python train.py --fused_qkv=false --moe="top_k" --layers=6
Rows from block 3 of a small multi-label image tagger, named by matrix and row number. Rows with one number within an expert belong to one neuron, the router's apart. Each number is 128 + 32 x the weight over its row's rms, rounded and kept within 0 to 255. All counts start at 0. Numbers have three digits each. After the name is the row's rms in percent of the matrix's.
Before each expert's rows are labels from the 100 images, of 14848, where the router gives the expert most weight on average: "patch colour" is the nearest of a few named colours to the mean colour under the peak. Only what is clearly more common there than usual is listed. The data: regions of photos with short descriptions (Visual Genome).
# router: router (model.blocks.3.mlp.router.weight, 16x256, trained with AdamW), inputs 0-127
# gate: expert gate (model.blocks.3.mlp.gate, 16x128x256), inputs 0-127
# up: expert up (model.blocks.3.mlp.up, 16x128x256), inputs 0-127
# down: expert down (model.blocks.3.mlp.down, 16x256x128, transposed), outputs 0-127

# expert 5
patch colour: black
router.5 100:115133133146139182115113171046161140084149150112121168057099090151170126169122106065095121165083153148179127140133099163132107103102125085088079144171127168085148128147077152157126176112112107145140192157113094174142132102160189105116112196123126092086113062173118147142188112086089180118201074147152104172169130149139146069086126109167090143140114151174143167091139143068141136151131
gate.0 102:141134071091147190124132090124094172120121162165095119138134101126118152106169177161152120162134114093145096109086061160095117129191092208112076104131124177115098119133127117050104127115095112096113085172113110086105107145115194140124102101088072168092152118083129148111118131119141144138157140133147115126134112151139089129118187143087110158100144156123163089146163131151126125094073
up.0 106:098145119108114160086112069120107128116117135147101159173113117152096122105100138162087103121129154112111087074133074139145112089184152155090106106131136192166102140076155127109138113167119091141124151186081142090094104149176164123125117099113088139076141126168127111118086121155143148123171126145112152172214068150156080162131145147099125147123125127083111065146160101124134123060075
down.0 105:098139118138153134173116115167108135112089114120160097098105129132189123152165121117168155140104095203092127163211114092131130125141134171171156129125123144143168113195092076104080093111125098123073145135116134111061082187074108119115113210113155113125103203156139144145140101109198153135105099151170116119139083126100149036080181107128144124096172128085146121160064106157166117149154
gate.1 094:119137070074061159081089094099169157095137080138067143117134126118132221158138157136109154132144169168170156136119090176133126121154154135075119156134175092106200112121174151109129124122143157064087089101105082094075094091089169122101116126173128134127113092069149154126173138195134102117162148177146071084146161109121067127166078129146080135154122145109128108093127107080071137093143
up.1 094:113096142164168108148147131177094098160147179123167123130112161143130075074133108084184076112118091089090134134149195094150101128112108107141153120100106148152098129138082066153142114181120089197178150159140178161127152183161112068135087108125097116152139169172124135145079108070118150131103078099088185156138100137118139117113143117110168133138139163167142162152144117190199111192139
down.1 095:150106117094109088100186190098135113117159101168092095145128076132067182131096121062123117151165170108151160141151115119144115156139092179116109099130089160108116132098119181105215162092188147036163130137159121107125155157074133126126094107156151151182111113098118185104150096136110099141131165144112086095127165122125164174166109083168110099168113122094117124130168121140107093139133
gate.2 090:146177115145112127152121127130145131178123150127095102152126092078132096136152099100123150132143149091092142114193134158083082128128102104090114125101171146141098164091107133101136104121114069057138187142153129155163180122089113133072231070061182138075119076072113219060124140080087124119147142138099143125112118143166179184141124137134163196172129124156107153120144162100137111114131
up.2 091:151117122110110163109136120119150125068166090111191168144130167170086152105124153182138101142117088147186109141093130094202155150104126148154140131158067121129128104149138155161116161110115183180159078133087129132109087155172123118128022143163080116164125147168081060220142090177149166139106094118132142112142118116086087088104143127119130098077129126134147100128142103151141142110114
down.2 099:087149131155127094117095115164149136110127119095146099141149118141146125192121111139176068107149132101114149151142197115139151118092103081143171138128099106133221101147151107066126137138121188090104213153119129113209174166161124126073162075109145162130171106071074226179130128149116150083128097061149122118141143135152124160165094151117100157120135137130135080196118163084107104128153
gate.3 088:130120151110141168148128102111153135098078130169158094149134172139113189152183158082155113086084172101113133133086163117143183173146102141115166134150106138124116170123124149137121127146151162087100180098093126170115110167180127124086148140155085133145095112073128159081163094148174141133110164150122123183106124126107066143078127098149159129159156137140163193074068153099115130196129
up.3 091:107139134102166166125105139088132104109094140158137140113118182147160136140130189177086155083136131140112103171117106132162146165080082144071114139153094155074163149106139153137146135134097108125092163147125169136115106107136112140121103107129168111108159136181130113132158057141157084101176106169081196117105128139129086152113083147182123141104119147096099144082051121085091125116105
down.3 077:127116136069123171170169156126127049130123092120100131142125156073144124104147138121137185133170135078140176120163144112123134144116141101149165079111128141121156082150177131150157089101175150126161173191134117134095074071157166099123077123108110123042150181152176130138124164146141162152167130146143157166106156098084126171106112137073132163145079131156125105135133123146158111099130
gate.4 104:099150107119084094149075114123108136154152137104221139113155141085127106119127124140149131132113080141152129182098126117115132127112113138104110139055117143135135169093143105170100147126111240155155074143121191156122084158089123089132153124088071102161094106146106152165179149099141091164118097146116183188112158153141113175190136097155108155130154206108098106120089197148144074138104
up.4 103:196128124101166137088186107065112144114145059121090138088078065145162116057138104210123088156161152129111100085117093149097194116178143105137142142144101128151102159127089127085120154112149140117162130153125083100175133046175146129153102105114150080106131146105186111106078123101075131104132109075084154073115127122103154177151080127088132099073115110112148107159179140095160169136127
down.4 097:101113167139096092117060160124069174146181078144136133111157055161169120100137167180099129178161168143145098098102156113152108121064135133079155125177108138137084125181144181114090099117122132155160152053075100137141082127132153120093128108176134141102096146144119133110135096160132146123214169107098158161130093097115088162088126084122094114150199151122135141191124163141103137161147
gate.5 095:136124111180122206156087148113130126159135111172137134111093127127098082110107155183160104116161135122073059136100119159115113141115146096173146175129093136188118161175123130112124146134095103124098141086146141145155131088092137138119149130148124162139187178133132161094177128126073106150089183113158164101159102122172109138154135144096113189075115156145130052105116162180146155088133
up.5 093:103168175074120065115149097126140124095113132098104139149161101146178154157124121089096170172094153115168196119152134099117133102145087122081120077116155155062149099074118139133129129133168167123175109150130098122111132164149121150153128148095162086096070077125088083183081106144156129109192094122122107160104130137100190130090133096171141094184153098103128174118151102063121121147100
down.5 100:117121071115101150173088100122154122084119138119138178152113145126126103099081128152115070158173127087168127139123111091085108135149145102101123104110120067123112149064085098126165109146148113122096107167136149144177129113088168115134181143153102105124095093159095142096114071148168123109137103073144161115084096176079151128110099111088114093106091090184105201096208143076144125079124
gate.6 104:089121141123135134178076110098120061095129088127117183130122106110079181116118120107114160202154178157109141134140170111109122120072110139121139176170108173086101120086118082129158132122106159150159129113124144154088141112121145148108145161106164116178153130029130078166146150121119108129143132095129144117105052119051122139163128111147106086150106143140112116145105156167077170077105
up.6 103:104111129087120110150096082119164112101083084127129135097133049165131169136133112141102157188117167159118105154183145123138124146086105115164137189190173131097078134054120124137186116148094137159172108161122159160137186169109152066132165126097115119184171159101127116145163113119156145154089085118120168122127067156095077143164157079148137075169083092084119110136065132135095147120134
down.6 112:133136108144153167120142090094108158129132100125118080133155116136131094123119090124129078099104102128096135176166133121151169138133149108112171160196112152133131155103137140133133120163134120112141134152153075095173151193102160070111097135174147097083134051087114149116160085144133129139132231068144149175094148151133138126089139109172116071114116131162141135143111107172131099134152
gate.7 098:156121169108162095139164107131125103171098133154098113104144138074125152103159181203087105125135140152140161144091103086182158129105125131139132171141104103108139159081069115152139143106156139147107082121102130082136069119143088134103082046226099108148156100130156171106087095058153075119173160057134179102120146083164103099148130187113143077125125114124053101117167130184129129127118
up.7 092:079143083157130152142049128136102162118150109148137158181147101148131124150120061091130126138119108114101077116136145129063110114154156119128144089105126115168106105163201132100097121135103141089126145129129126173128194120104133125189189216022173131097173186100096091163160133188107176125107133173103093161111077194132131190112132079124118167138133139121165126151126099112124130104151
down.7 099:077133112099083189154148172151162098190145079160109135121131135144127103090148117156154137131112145085132126088135129158123145179215141146151123140120145136176129137071137119076145082084095179147103174178108123080132175084152103142184092107123038104137159143146107144128117162170141129173093081131126115123174175150121149155142139135190126114150186084142105179106122090141134069183106

# expert 14
patch colour: brown; black
router.14 111:100104117096148150125104118185155140120186120127118153200081140157105154178109146108119140139110116137165135069127085095115108069113153141142102129078106125095121192081017187145123089143169142128071108079137083118142166125204087129125122093095114141153100110144095104093172120160079061095101107105088090129103109125128166088156087134128179119127063138138084085126094110124180156133141
gate.0 123:051179164181096094157184091140174152200110129085154139146135093120162140176133140166111155110119140159167143134103067144134142104087132168132116153082162129122053114044145093110114110149126086070138152133174110123089171185096124148124136125103106121114134109088150123125113110124041120135121173132141160173100110128118147085099098138094143176147156113165127065105144111123088148065090
up.0 124:081196121195141070170141106089175133189160167099191145124135136105103123115100114172058168107123152116165125134102124179153153104075091142117134185102193151158051162075139125104132120144112121069118138142092139144110148146092118145156135088129104113115106080129157066109180117151071124168123197119130177174086097135103178088106087118081140162161129158179126081124149118120074160121077
down.0 143:146103092110112126101106120153085143087183106160074121109108205105139145130196128102131184156105171159157122066072140126153118132095137142111055136114134068128148147095143108187131180152142104195105149133131156157103158122136121114099144137137108121103099156168118094104101184167151181113166145128145087081004094118129153072084141089151093127095127150134168215149118144137068171126137
gate.1 084:136046145158139122083090146029131103116170137201125183111115125160110130077066116107102134216160146089082062108145132132187115143109174116109129121168123144098123142106107142213073113131111078153144126187116137058108124101161157122136144179118152097113114126098079059107130124175153120105100126122178090096113122090211095169104148118132137177184166110105135142087173111134113165097128
up.1 088:091085153083082134096111167110107089072165146204092179128099126150140153116152150132116128203177134088090086120085133077153058106159098116125154147162169119116071121125105143164090124097075065131215121143131146056101134113138129160121153133150159193107084129080155102150129176116126178126139173182152076097115147081183078165134113093170112141105128112121109170124151140106102097161115
down.1 081:141059176167088133192161109127145134122097057156098128101139125154172141139148141079144167157094141153118196093100139144157159121176125093160145072117122135147161152103126119118155110151179108145139181135140062130119176141159134182068081112066152099167131125109090191133075139101104094107122198152131133118058140153175130141133144131136096130151120155118154147128104088112174169149136
gate.2 094:113157146140096157126108158122129068130201136137127066086169183086109103102185111111223095122092114115108157192132094122094131109092113093170134060098110099131133120185134059090104158150180119171117149126103124133122143149085121139140103118179173082147150198108078126161127119092149145109216148099155114135130075038124113112154132119109152127110139133135140137134162205155150101075117
up.2 088:151098101177083103075135124103145167099058139110133133112092132091112144113087112111116117153150107149133110126125145127148154167145124157079131144167142103154107153070113145119151099063138099079120089147113147092123191108167112062173087099090125144129144057168146137159085099145129130147137113120109163081200152154117090135133129113120113120161155121099103098087120058081171155215137
down.2 080:116139082137170143138113158104146155142092219107047095153055126112068115115146163131122138135138100089145178134147104121095144121165064108115171150141144106158088115170103097127104103096098106144160112182110130135063101108116170087168155132123079106177147181143124160135127142109111120157101130189092108105152166163139074145113163091118116131135185108140151116183138120118120089160124
gate.3 078:085122144127070127122109120072121188142102122093102154112150155170170143132145143227182154186168170165110112110170067155151146141098128138100157108203117111138182112145149099133092080156131084117159095116114124158108085110121117080129153131148098145119120121148086142150074120129165105102121116094093155135120067156102143136180102133158138107177115097074131141103102122065078085117099
up.3 079:074139096129102138154178147177131067101120195135123173097112060099078123131151139109140225069119126143147119120085121097165114106114105098150107106060177194083176183127141124156159119138120107061091217178154155166145156144129124100122143138142141164107189147148134164081152098066103104141146144106112097131139123103103109128129161115094128121137105116146104125083135105193156136125123
down.3 080:113120146172157094101105105200099133140086207116130119139121182163115171159082090187118141160151126186102112117102106181100103148122089088100143122076103156110106121122151110139149128092105160160158116118130144193133119133152080034135137102113120089091090088183105090133118100065131131148171137115122142081095111146096114145179099128104144132173086169132128117108178169132141063116120
gate.4 086:130086104180201156156131119110109112113151149162185063123117096133102136101103190148158153143154173126164130133122141101176076091108201121132157125167122133179127178122093114096115119124107144081149121162113132108156132124157101125147093107100129166161100133113108127088140096117157139115137120144137078117183175145138084128173126161144122196187086165113133104154143077075115190125099
up.4 088:121167151111069105109123143146151145146108089096063174136139132121159141162152087117102101099087081133110126125139101150089159182147074129110090130097146127079136078142175133142133130149150125179103131105159151160095117132078160140092151128152129091079163102139142125162089177138112124137119146104136169147067076114130175127073147104125130062072192104142111146119104183176136074139153
down.4 086:139120153095062128127183056073129127109082170122145103075111113190082163067166161126205123160148152077115159086115139081160112105124149133143180152184070134118099127143108145128104108112104126142194150167109152158126106144153094175132134094089101123191122139120120080156116172173123159154131152156183125162140154133090090149146108158066092156138213119096128120113119098128105119157086
gate.5 100:092185159114150138118144121166123083121102130093157167124094117173070108216135106064170070147147082082124129084098112115078127135120161114175146139100122129122155089129099177120105160150120132144127110238114100110126105137128116111148117173134118125129088110124124136121112109180055132126174167107188186081137109169209155111147146129112145139159122107053100135112143164101129099136078
up.5 103:133100136109120093128056116122109152120105124191112116128145135125162128042128164182122177097111141130147142147168174137183129123155136163086097123111136132108118171134173089108147119107120152116169146046130147117128112153125127128082112106119131118119152159191141140130165117004202145099066102129101076142132146115044128136101109128173067111146111147191169104119067111112144153108162
down.5 097:077128136108169109130124099089082108099139172155156110147125181112133146131155128139096170150099074154114113188137123098115089068079102097088217103191128151146069198142126098095141057189138239118158140133120097170127160140083182143178110163067178139115128156089110119147078122126085092064118098120126122112125136107141112042088129101129119132136095095084149203132150110162157129089143
gate.6 096:094124157081142161123157122169112140088144061119100103081094127078130118129189162166116068133121125160116114137158087095162107131109116187123093145190139085101114120162085139151115153080103153144103109130231170094093101115153107099135122133168102138100123134145060081143222192095122161136109145150131147139070107126142131141104131106143125142071175106131119168120135089194091032090119
up.6 098:093109095069157153120145068132116100107086070134099119068078099118121149112190133151092088152108170152113147132139113119128150101114109164099101134179162082121098158114099108146089137099075134163117118136159177119114109124115108111136146149167078122116162139105073065139174167086159160105122143113126154145124116154144119161138159120098126134072178116162177178114134105156096117048109
down.6 089:095119121129148099123151102053124152155099114115156080107168122126081139130056137143149183117109137126064168162171095078187084112082119053112087139133118188179171161145107213122131115105178092170103164166060078100129106152123158131092150108100090125131119198148143120155113126080120103111165215166108092104191122184129161142122134104111134125185138049131166093151120114126135183214116
gate.7 091:175140067139093093140072156114110142127092157104132146114116193114132149098171153092077086125151187178205077138117129132207048117110095127129130114135079120148125137126143142111163111140190152133163090149116147164106156130140149119086071157129133128114095155171126061133128161140199200136111107136179100169091163154111096181163105110163060118109100114087153130113149137185088105093063
up.7 092:036126122155155107065152116155176159133124140140166139140143087187111145115173078172117158133143156124114149063111131100069096089088112227132182104157188174151093130125100149146105118146099139092151102087124138103151044095104133130157133072110138161123082112130150126118104097072111067140182112104116184162101160167075185143129114195091099154088140118151186150098130109044098126136126
down.7 091:092141133122099139162146100114088128107096145098114098095136182131138157061204130128109121104146136154106096113117131118123102157139113139134144213108134104139125129148139109015196087119185127114151086143121036133169067130141095152081155148163167120086172153141139170068120158193122148090031143122097127125131121125127104095128148163087153111128121161163107170161143163148192095106168

# expert 4
patch colour: grey
router.4 104:063183118159143094135102098157146112090154096104161169130147135112119150126105174149176163134098083128081140143190124165172125136102090141103146120069140119165143151159100077164103109177094156142149182087171141112111108108129144108101112123143142187116163060103169100120108131147194178104111095089177130100051094147138116139129167103169145111105108121192110113126138102123082087122137
gate.0 108:138084146120129132150184162150064110213138145192143158145104130181104186140132155150097112053151168122063130116069142133160129137154107123156178167110106109122130094115124145153120101154092112078110141049148123144101092101096155107140127138106136128124145062115083210074098068161131083148176082132122167086087080173117105149165132109077122130143140144140136127127122078122142083141128
up.0 112:111189108093120156090080091087194137044140135091089107124145139103178086130145094081131156192124100155197128140142148142127154133122156104086085067152151160139102135125142076119155136119168152163150147220092112120186188152144119123106152110116118109099152171166141078159186190104104138105105176124125107167171170094125158116094101144187102114100123127101108139125114196159117162107138
down.0 108:089161106086138129157137141145062118193145109155105133122124149164148069109137143131169152171155155144101124131130205164140147135076132104127126126124100090105091110074104166108181102106091114112090050139171103117070170135161130102167166086160133082125052201169123174156164115143154146127143135160087154123174174134113144095176116116054149097165122149103119101148132142159115141141112
gate.1 099:128138079136127120135110135139124113086177182123168184156127150055191211145143136102141180178124130137098157176112203124110083106124115129130153104071169132093142100122128116109120157134143121107112075117095103145117126189103102112119062136171093164136158172119116124123149178162114140097142098179140190166109117103150141076069079195137116136146178137137116126098091074102125079137108
up.1 092:149184073163141129175159171065049104143123130127104137119159115160162135127168115127160123089086089111162126093160152091176126180144127114149129199096136071084086148166151113129124101115126106065126153121080126144116121141116160131135131120166142080144205152102130135040133142112108162135173089152123123127109157114137091129101174107097079150193174115141145104065129065104103128158136
down.1 093:201130163099104139146085061062184127105129079115095146180112120188186157130178116100127163106178153119189118166142140145158120144098063126059114108148142129138142148124104150123112155125123118136150167118141136178115127088132138116165111109123100098201141161152144121093129160186152151126109151150131152077087049134150135134118135138097123115126088173197124136119094121168055185078156
gate.2 103:047136091141104117090108108184133124128114070139166179142130035182143104146170109114086110162178143167108166160101123173105108109099094086075132130118160099074138082147177149112130110107145107134121175111201173113145155099123115111130130159142083111164139121156084126132124076076143132101071154108089138173131127157091138130128173132139103082154160177109156146074155157113142141144218
up.2 107:066114111112100134125129116179165117126116052115142147122167038171135087149176142088091080175181140136134193174123147118096139087121121132085153143149153164096146078131172132146164126141147094150185151146201174163133153091111114142120141130117109131175099128167102191118125084077142158104082101132099085169114124184111166103158189116143093090135137146087113171109172160102103062151213
down.2 108:154116137160126158135175095125182164115120132091187099119107122126146133148172147141121144098060168127121185133135095075156147170071105155135105171110174113181080145143089096188082129100129170172131154164142122170085075133081123073149097085151135151108129106048115142117085066169091117144173064191168134112205069114155134160091164108127150141141159135142116108088162148110144160135106
gate.3 103:153121114117129130119089088069113088141133095098148148159169122125166109164133150097086130059118105137147138203129129150128140076070143114173125071092142153103112108102129112093121133150161130112132089142220105113062146166157068165107106197088151132120147157112102196149159118112146124128150159156072093091148092083133102142155067123141165154106121122098118135108186176142162180157093
up.3 108:081138181216123135109113140143088162145094134117119121134085081190107158155131099138207129166139070165125166114130132123157154143120116141112117166163136117167125175116192153146136181121104152082179100129070094102152102087155124082167138096179071110198129131140131167109122091082103137109149094107141098108074166128082109177145103142123162115163107153133133114133118061056113146116145
down.3 106:170143169188138141166118084152164031173145116164137155164092107161143157150134081084150123153143107126096082094115129065147139119083134155142132130142071175107115137152046125183043133142121086074072094089128133119113118128148120122121146149112152170176120145110164095099128149187169092124146110094146159108147111141129171160141112063182123063086089150066232116144110135121125111196177
gate.4 117:123102122111118151163186148149163155146078138090102144123089168124035120122097070110138140085118100128106132078109151091167094135161193067114103131155175115153175104135166174134119088117095137156100138184106141172107168126143108067133112153104097160133133146121083182063159169090087168116109067125117133138150145133163130131058143129149131161189108084172106168152155113133124151139171
up.4 106:119117137103115143124099125116106084088167165170196138144138093118146151089165143142108130173162172115122139181126110134099151115082089198113095124161087116137107138106096130128111180134128135133130103095130189097138112117153155150146124127168156063137101115142115083160084115155135114189141188130134106110143109125117145158140119130095134138091098171101122051098121140126179101070167
down.4 103:089119136142159124181143154098138143133168145105077125130120116063133061163126170079097128070202123150148094149176131066148138168115130174099179081172144107112215138152152084119148111133175130124111142121121154138182056156124112148135106186042128104092137127138167162145112094165109131089138123110060104154168055169140141157161132171127137172146138094125164143124123086132105126153163
gate.5 088:131158147178104141104081105144166096088144162187155089184138135110104186152094120110066144068143174198101143120173072082097098087068144125119081135202134108141112124155125147130088113147099166144149137144146150099137145055131163146109147154136113104134163154175145096165136115122085142140199114107107123106107184152074087115097082115128072157082138179095118121122137130089135147119081
up.5 093:104095136106150126160201145134176155142119137138107137123158132124093060098120132165168108158104133092124168167142143160203080206175083120144147157096097128174141121145156070141199149163148131121138126099151097140140104178156103110154109073132162132124119113124102138098048148116151118116112112129088091149182071106104205120139180145140153115136100057120119145130184102125124097060149
down.5 092:149134125133148132159084141133167101093128128135085117188094120148108161117184170100121198112115113171101121148083147090163098093146162136093138150138133095072164151082185147198106093143159149168115074151154103114101087094169195101084155130152116097103090138149084148128142160175124156114152069102121155129119170098147035097159157119144077113155136192151110065169126128124187140069124
gate.6 112:092116140197113103160120117113069144063159150144093129146116134120200101143119143131171141160141150140118093188121086143088118169157183054166081121160158097138122076119146133119160086164138154146111130089135123065140077121123151121155101103174108147155133159120158109150110176185168134173166124130138181117162180128161109135089106107137121107100111118110167144130124154107135140185144
up.6 118:089150117111126100092111130110123122187148113127111142171127132103139157168098082123147096115146149137096144101128116077089100137101093203148120134146069114176079112187129041080111148084116128129140086118090130151143126167132096114070204069113166062105087118116095132124155180078189116112118110146122169092159108141107102180188145146075084119157072146092156099188126153217100113100113
down.6 115:131131116109106093202135049161112133124109144114149145163181132078115138063179095107087160141189185124113152129209185097115130053100138174140130119135128109175150171186108154175109150084133162080088109137097087084112110106111164158108080137083119116111121087155054123081091050180099113165118119107111110096064143159180147192109127069123127113117074135102115134118132102126087170098142
gate.7 109:116198144152147124164188087082101139184133072077126160122104117143122122118175114104093122094085120173122082073130056140173099162115128092166156121097191135137108127117146169089132114142118139100128152125115124099166087171120123160101140127146142100141150120139138171094098126181040156119179183074147134111099116111158108112159086168141120209133135201150138126177096154128126115150122
up.7 103:151153112156100102164115091128140128097102111059204128076148089121110113105132102178121087075081129097092165118178065102153112132183130123090179132109085119123141134093129157133142148175118114122118132154168130138104120134095078133143090168110133131162145109189131105056127133197074155184140153146120118121109175148151126166149053185144139204175136094107172065144147087140116114184116
down.7 108:126164172131151111105094086123136145135158167194098135089097093139167105164101122132116171127170129083084095106138152091113144105138164076164092113088152114181151141099064095102188103116035130077132104144129156163145151054045082109148180131208144120110130108128104126134131126131194083112075118101137133141111080124078132119125087105128146000100097117137160143150129152107097170117123

# expert 2
patch colour: brown
router.2 093:125169090102110153113119133091121101085151155090079177155116131131167159127064090165072101145078122114152168158158146163169163121184092126109124181118141136143130106093132096159157166170107077137137133156114117132180181083131116171162100112123101143075101161105161071159164202126074123063142147146143114167114131148177128062092149162135162105085117142107134103132125141098200102093171
gate.0 130:104094163104138138155101169179101126181114161130150065122111158115116134117105132102146145130109118097110092161114096161148117104132131147115185144128141152106144199158166165116142128121095161077132115143124140081075148121158158092124082103104160147103127102156208142090143125071128154188116154136172106173053129154131113072152106119108055151177088097138096139098149153097140121106135
up.0 140:159151128098152047132068103091144204162160124161181102156153129140209148145113090163126104104171152183084086140142088120125124141142161170163098169147124151161129142104107132154121134137169158180081117142127158114109118161120100128116100113196136081099082140125111128130148147132140091179145107138110167146155117123064124174135084115123147139142146129146126143032143127144124086129093
down.0 138:152127100118105119081166101073154065130163123169122154175172168131136143130161096120125050087174130139084096181108144129164069215119131115102170103134175147156112084166182167130132124145087090051104120086104139139115065114200118124109102139145089171153136096151120083118098181081179109157150159114146122084177149138022130100096087153106079167117156111090092106159106148117123127111124
gate.1 100:164057111136123151123119155147183100100117089098119136160104111131136124099135131091109146162149158150099161155134041078085132199098123148109122141174106116145145102076170153162164120196102129198176130150121135161124183136071148097083148147145152139169178103129085077115149073121104172139091085131112174147106064182099140119114058119119093189163110125144132125111202130139099165151123
up.1 102:182063097140116144135125155148167092119119095095128139162119138149143095108121143099093136169144156141111165142114053091065126204086122143126106136186102146143153074096166134145148099180139109197171135152137140151119182127071153109089156147135182146171165120147090074122128088132094155145105086135097187141108083164117144126130067101128107188166123128142123127100182137109079165146120
down.1 101:134113210114166143140080146134098045154152158143118182109170119152102172098128102157123069148173091116143172089116063109121128148094136144097144192141065198108139133159076184150129122160112161104150169098113062072133108144095111156101151131131125105132103132173130162148113152200129082168129108176145200109113152165158148116121110145149132136135135159108156074158138115064087107082168
gate.2 118:052091176135172096101101164158150138139149125103139127181130139179123158121098105109136095124147111107121133141126119128149142101126141112174083138147154101081141129130170165145115124113174130157178134096121091163168144144096105074141143107144159051221120109136125130117082138110056169131089140125076207136100173129151151164176165101171154132193057167113064184116089085128113145073133
up.2 119:119178155141103106151142104137133157118116124186064181051187112123086166090100113179183172140062164126097112079128129110114150105101062099090124133116142143172103156132085119089123132124099145163108090165100099117032135092182124160095148134143103145067196092166103118136142114150223121151121108090175109129092146146107113115128129144116114104064121076144176088107155100176151093144080
down.2 129:102162134101086165116164181108197086180125131113083126178108090042104156209052094160158117139127163097145158197070090179113121142159094116122158198172125117136136150082150121115129115102125146078085107133090109112135098166173137146099110094093097112119163096153139093128100153139151164157080087104100101132136144101100128113106065061108082115099164125120075129119069131128147140087096
gate.3 102:137174149116156079093147133206087110094126101180174171074175141108176104165127183063161143172071155108102155103107120108120094062124189125164118068121084137116148081111127160151110154142104165168106097140135116116134064125133093127157109144169132098132160085098112111068171132099104137215127151124116138131173155180157116136102104146132165127038109153126083103052144085098050101146082
up.3 101:127133127099147108156160126194147167127130098091133121146172135160166100152097163118146114171126156144182149165075138173113104141143119113151124119114063100165119064117139130166072132119144189165168070112122171095172131072122113184102060116188066143130097110126030169143185149141178097148093099159142111132067088153124133091154133181141178123116100166156122166086105131097047146117104
down.3 101:148138160153178099147151131158110134092192160101072147121176121131091081095096127174120182121162157150114106125059110154178124135132129126089135140172192169148109171109130164113144127114143128049148152184148165131140139133123100177179135122129185068080081174082079152187133087174107094200144175110077105105079096100125111147188148105096109111146161174170061139113113164128147132126156
gate.4 097:153151132121117132178122124122124135159125126086159138134141101073145126127117091126163074144105134151127087128193173149119091128104091140147129125219227167135128162156124159124107101110113125134193181087131241080175163136135128056133143030079096124126129123161086063102058105089106175205133193126145166163083112173095131079164113107145131120056076115134105094119138139103170108152137
up.4 099:136076151110153106072107135117087133101175132175082142085140121165177155129134114128166197116156141132132152131108079101133148155130161162107177178073093124097139103085129096184106150163090100138143083125125060142105105117110168142152096206215127183102148085111138178139182161178155152100158075095115070117171120107153156140119114126165111058160162125154145128147115134172097128128099
down.4 101:151135159160141172125164079171111126135116181157095092174140135153159155149136129162111157110162094117187148094071139131122108101194066093151192121138097166091057089133077157086055099152035079208165177145112111155129106148097144106053128147125149122112128132177157105134080132120149058151120137112130118186180094127130118154105187157126139162093168164110175086149102082079119187090162
gate.5 119:141120192091074128140142112124129155164155119142139101115096115216136141111110142157070140120142152137110110172175157145182161115122098109142101100122120114184171154127156148142183077149076128061112109149100079139032079152099110180128116108172121143107090135122146126178092121109090111182185139113111097161136103129048147107115123152144166107113074106100136203085143159184140124116115
up.5 115:165082161066104166112101123123138130153149096114128106105088086181142152123106118147078144074166176117143124148179178134150182123177143115155098105129134123152122162128162160106190050099088107077112139139123098116046070097106109182129102147175107120072106156128135146184108109100089111191178181105140104148096118132071175104063152199133172136082110107115167199093148151138141125121131
down.5 124:101168092062116124114219099098100180155181123204139172149166094127154119089144113082163086121104147109140210077161129153139105156132150158129102154177171155114145076122100075097163129105123152136144144068140049084214102151151118122109068118115129170136158117147108156141124134151143101178139158145117173147122084165094139155083132102156074149097121167124089098160115164127151085104175
gate.6 040:135097163105143139153106134130092136115063123108092078123080156119099139183165108129157053151102092126170128099128081116130144096109115101135123107095085126126155068200166123135092105148104109161121177172115140116102095071130111154138092155163066124155156105159144141113099106127110153073160122139112151122144118128163123184152171209160119129105127185139134060159175118040181171121138
up.6 042:121109129062107123120117132053103124131102085100140092163114163108094107161138160119153091126106071136150129152163117142097104127142074138142135146131101133171130165139168148121162119119105046158137102080116151116129131095094113152140123098124132103121168148075191149125095077159172146094142125096160128134120146151160076088129175188082080122077136109137167088148127159073140160147140
down.6 037:139108116124111114144148157127131089110089175141084171140207161173088087086166155164159068163091127110157149120119140128184151076138097133130120185114195113145170115097161061073124126090075147112153131145158063131158171104121144146160170128143151106151178169110143102143122179111146092175101132143111072119119137095070164098143085162141120139135123127127150095097150191113088096110078
gate.7 114:095119168109143128137088106114115050101094145176169143112142085098077122172112155103113177176148096134171138111169120110136145019126184138167057088132186084158108119079065118095088136082116114158113132158148132124140120084176080188109100100098102063106142089095161132117150169130070136137112099123094146158086106157133123123085132087164118179203166123128048195120132132098098120074080
up.7 127:101109160113132106139106092142130067099126128158162127110133059155102119165110192091132178120135100120173141136169179115139114034102191122192074128136138090169125101076062108081083111075064109166139144151128119125164125091144116164107077144111104085077177095105148135161129162105083124124148104115138135145077096158119100148080149094167117158168186128120073170086154149117113126050091
down.7 133:109131166036171165124141126131150108122093129110091139131167161147143140125124111120130085067144137117091065118142131080091124151140117117093162108135153138111156099196133066141112152160100097139194169113126113138167119174107154145118114170159150127125109071167093159100067102114149144104110163110164112179181133065098093115076116110105113166190094088117198162118165135095103106177125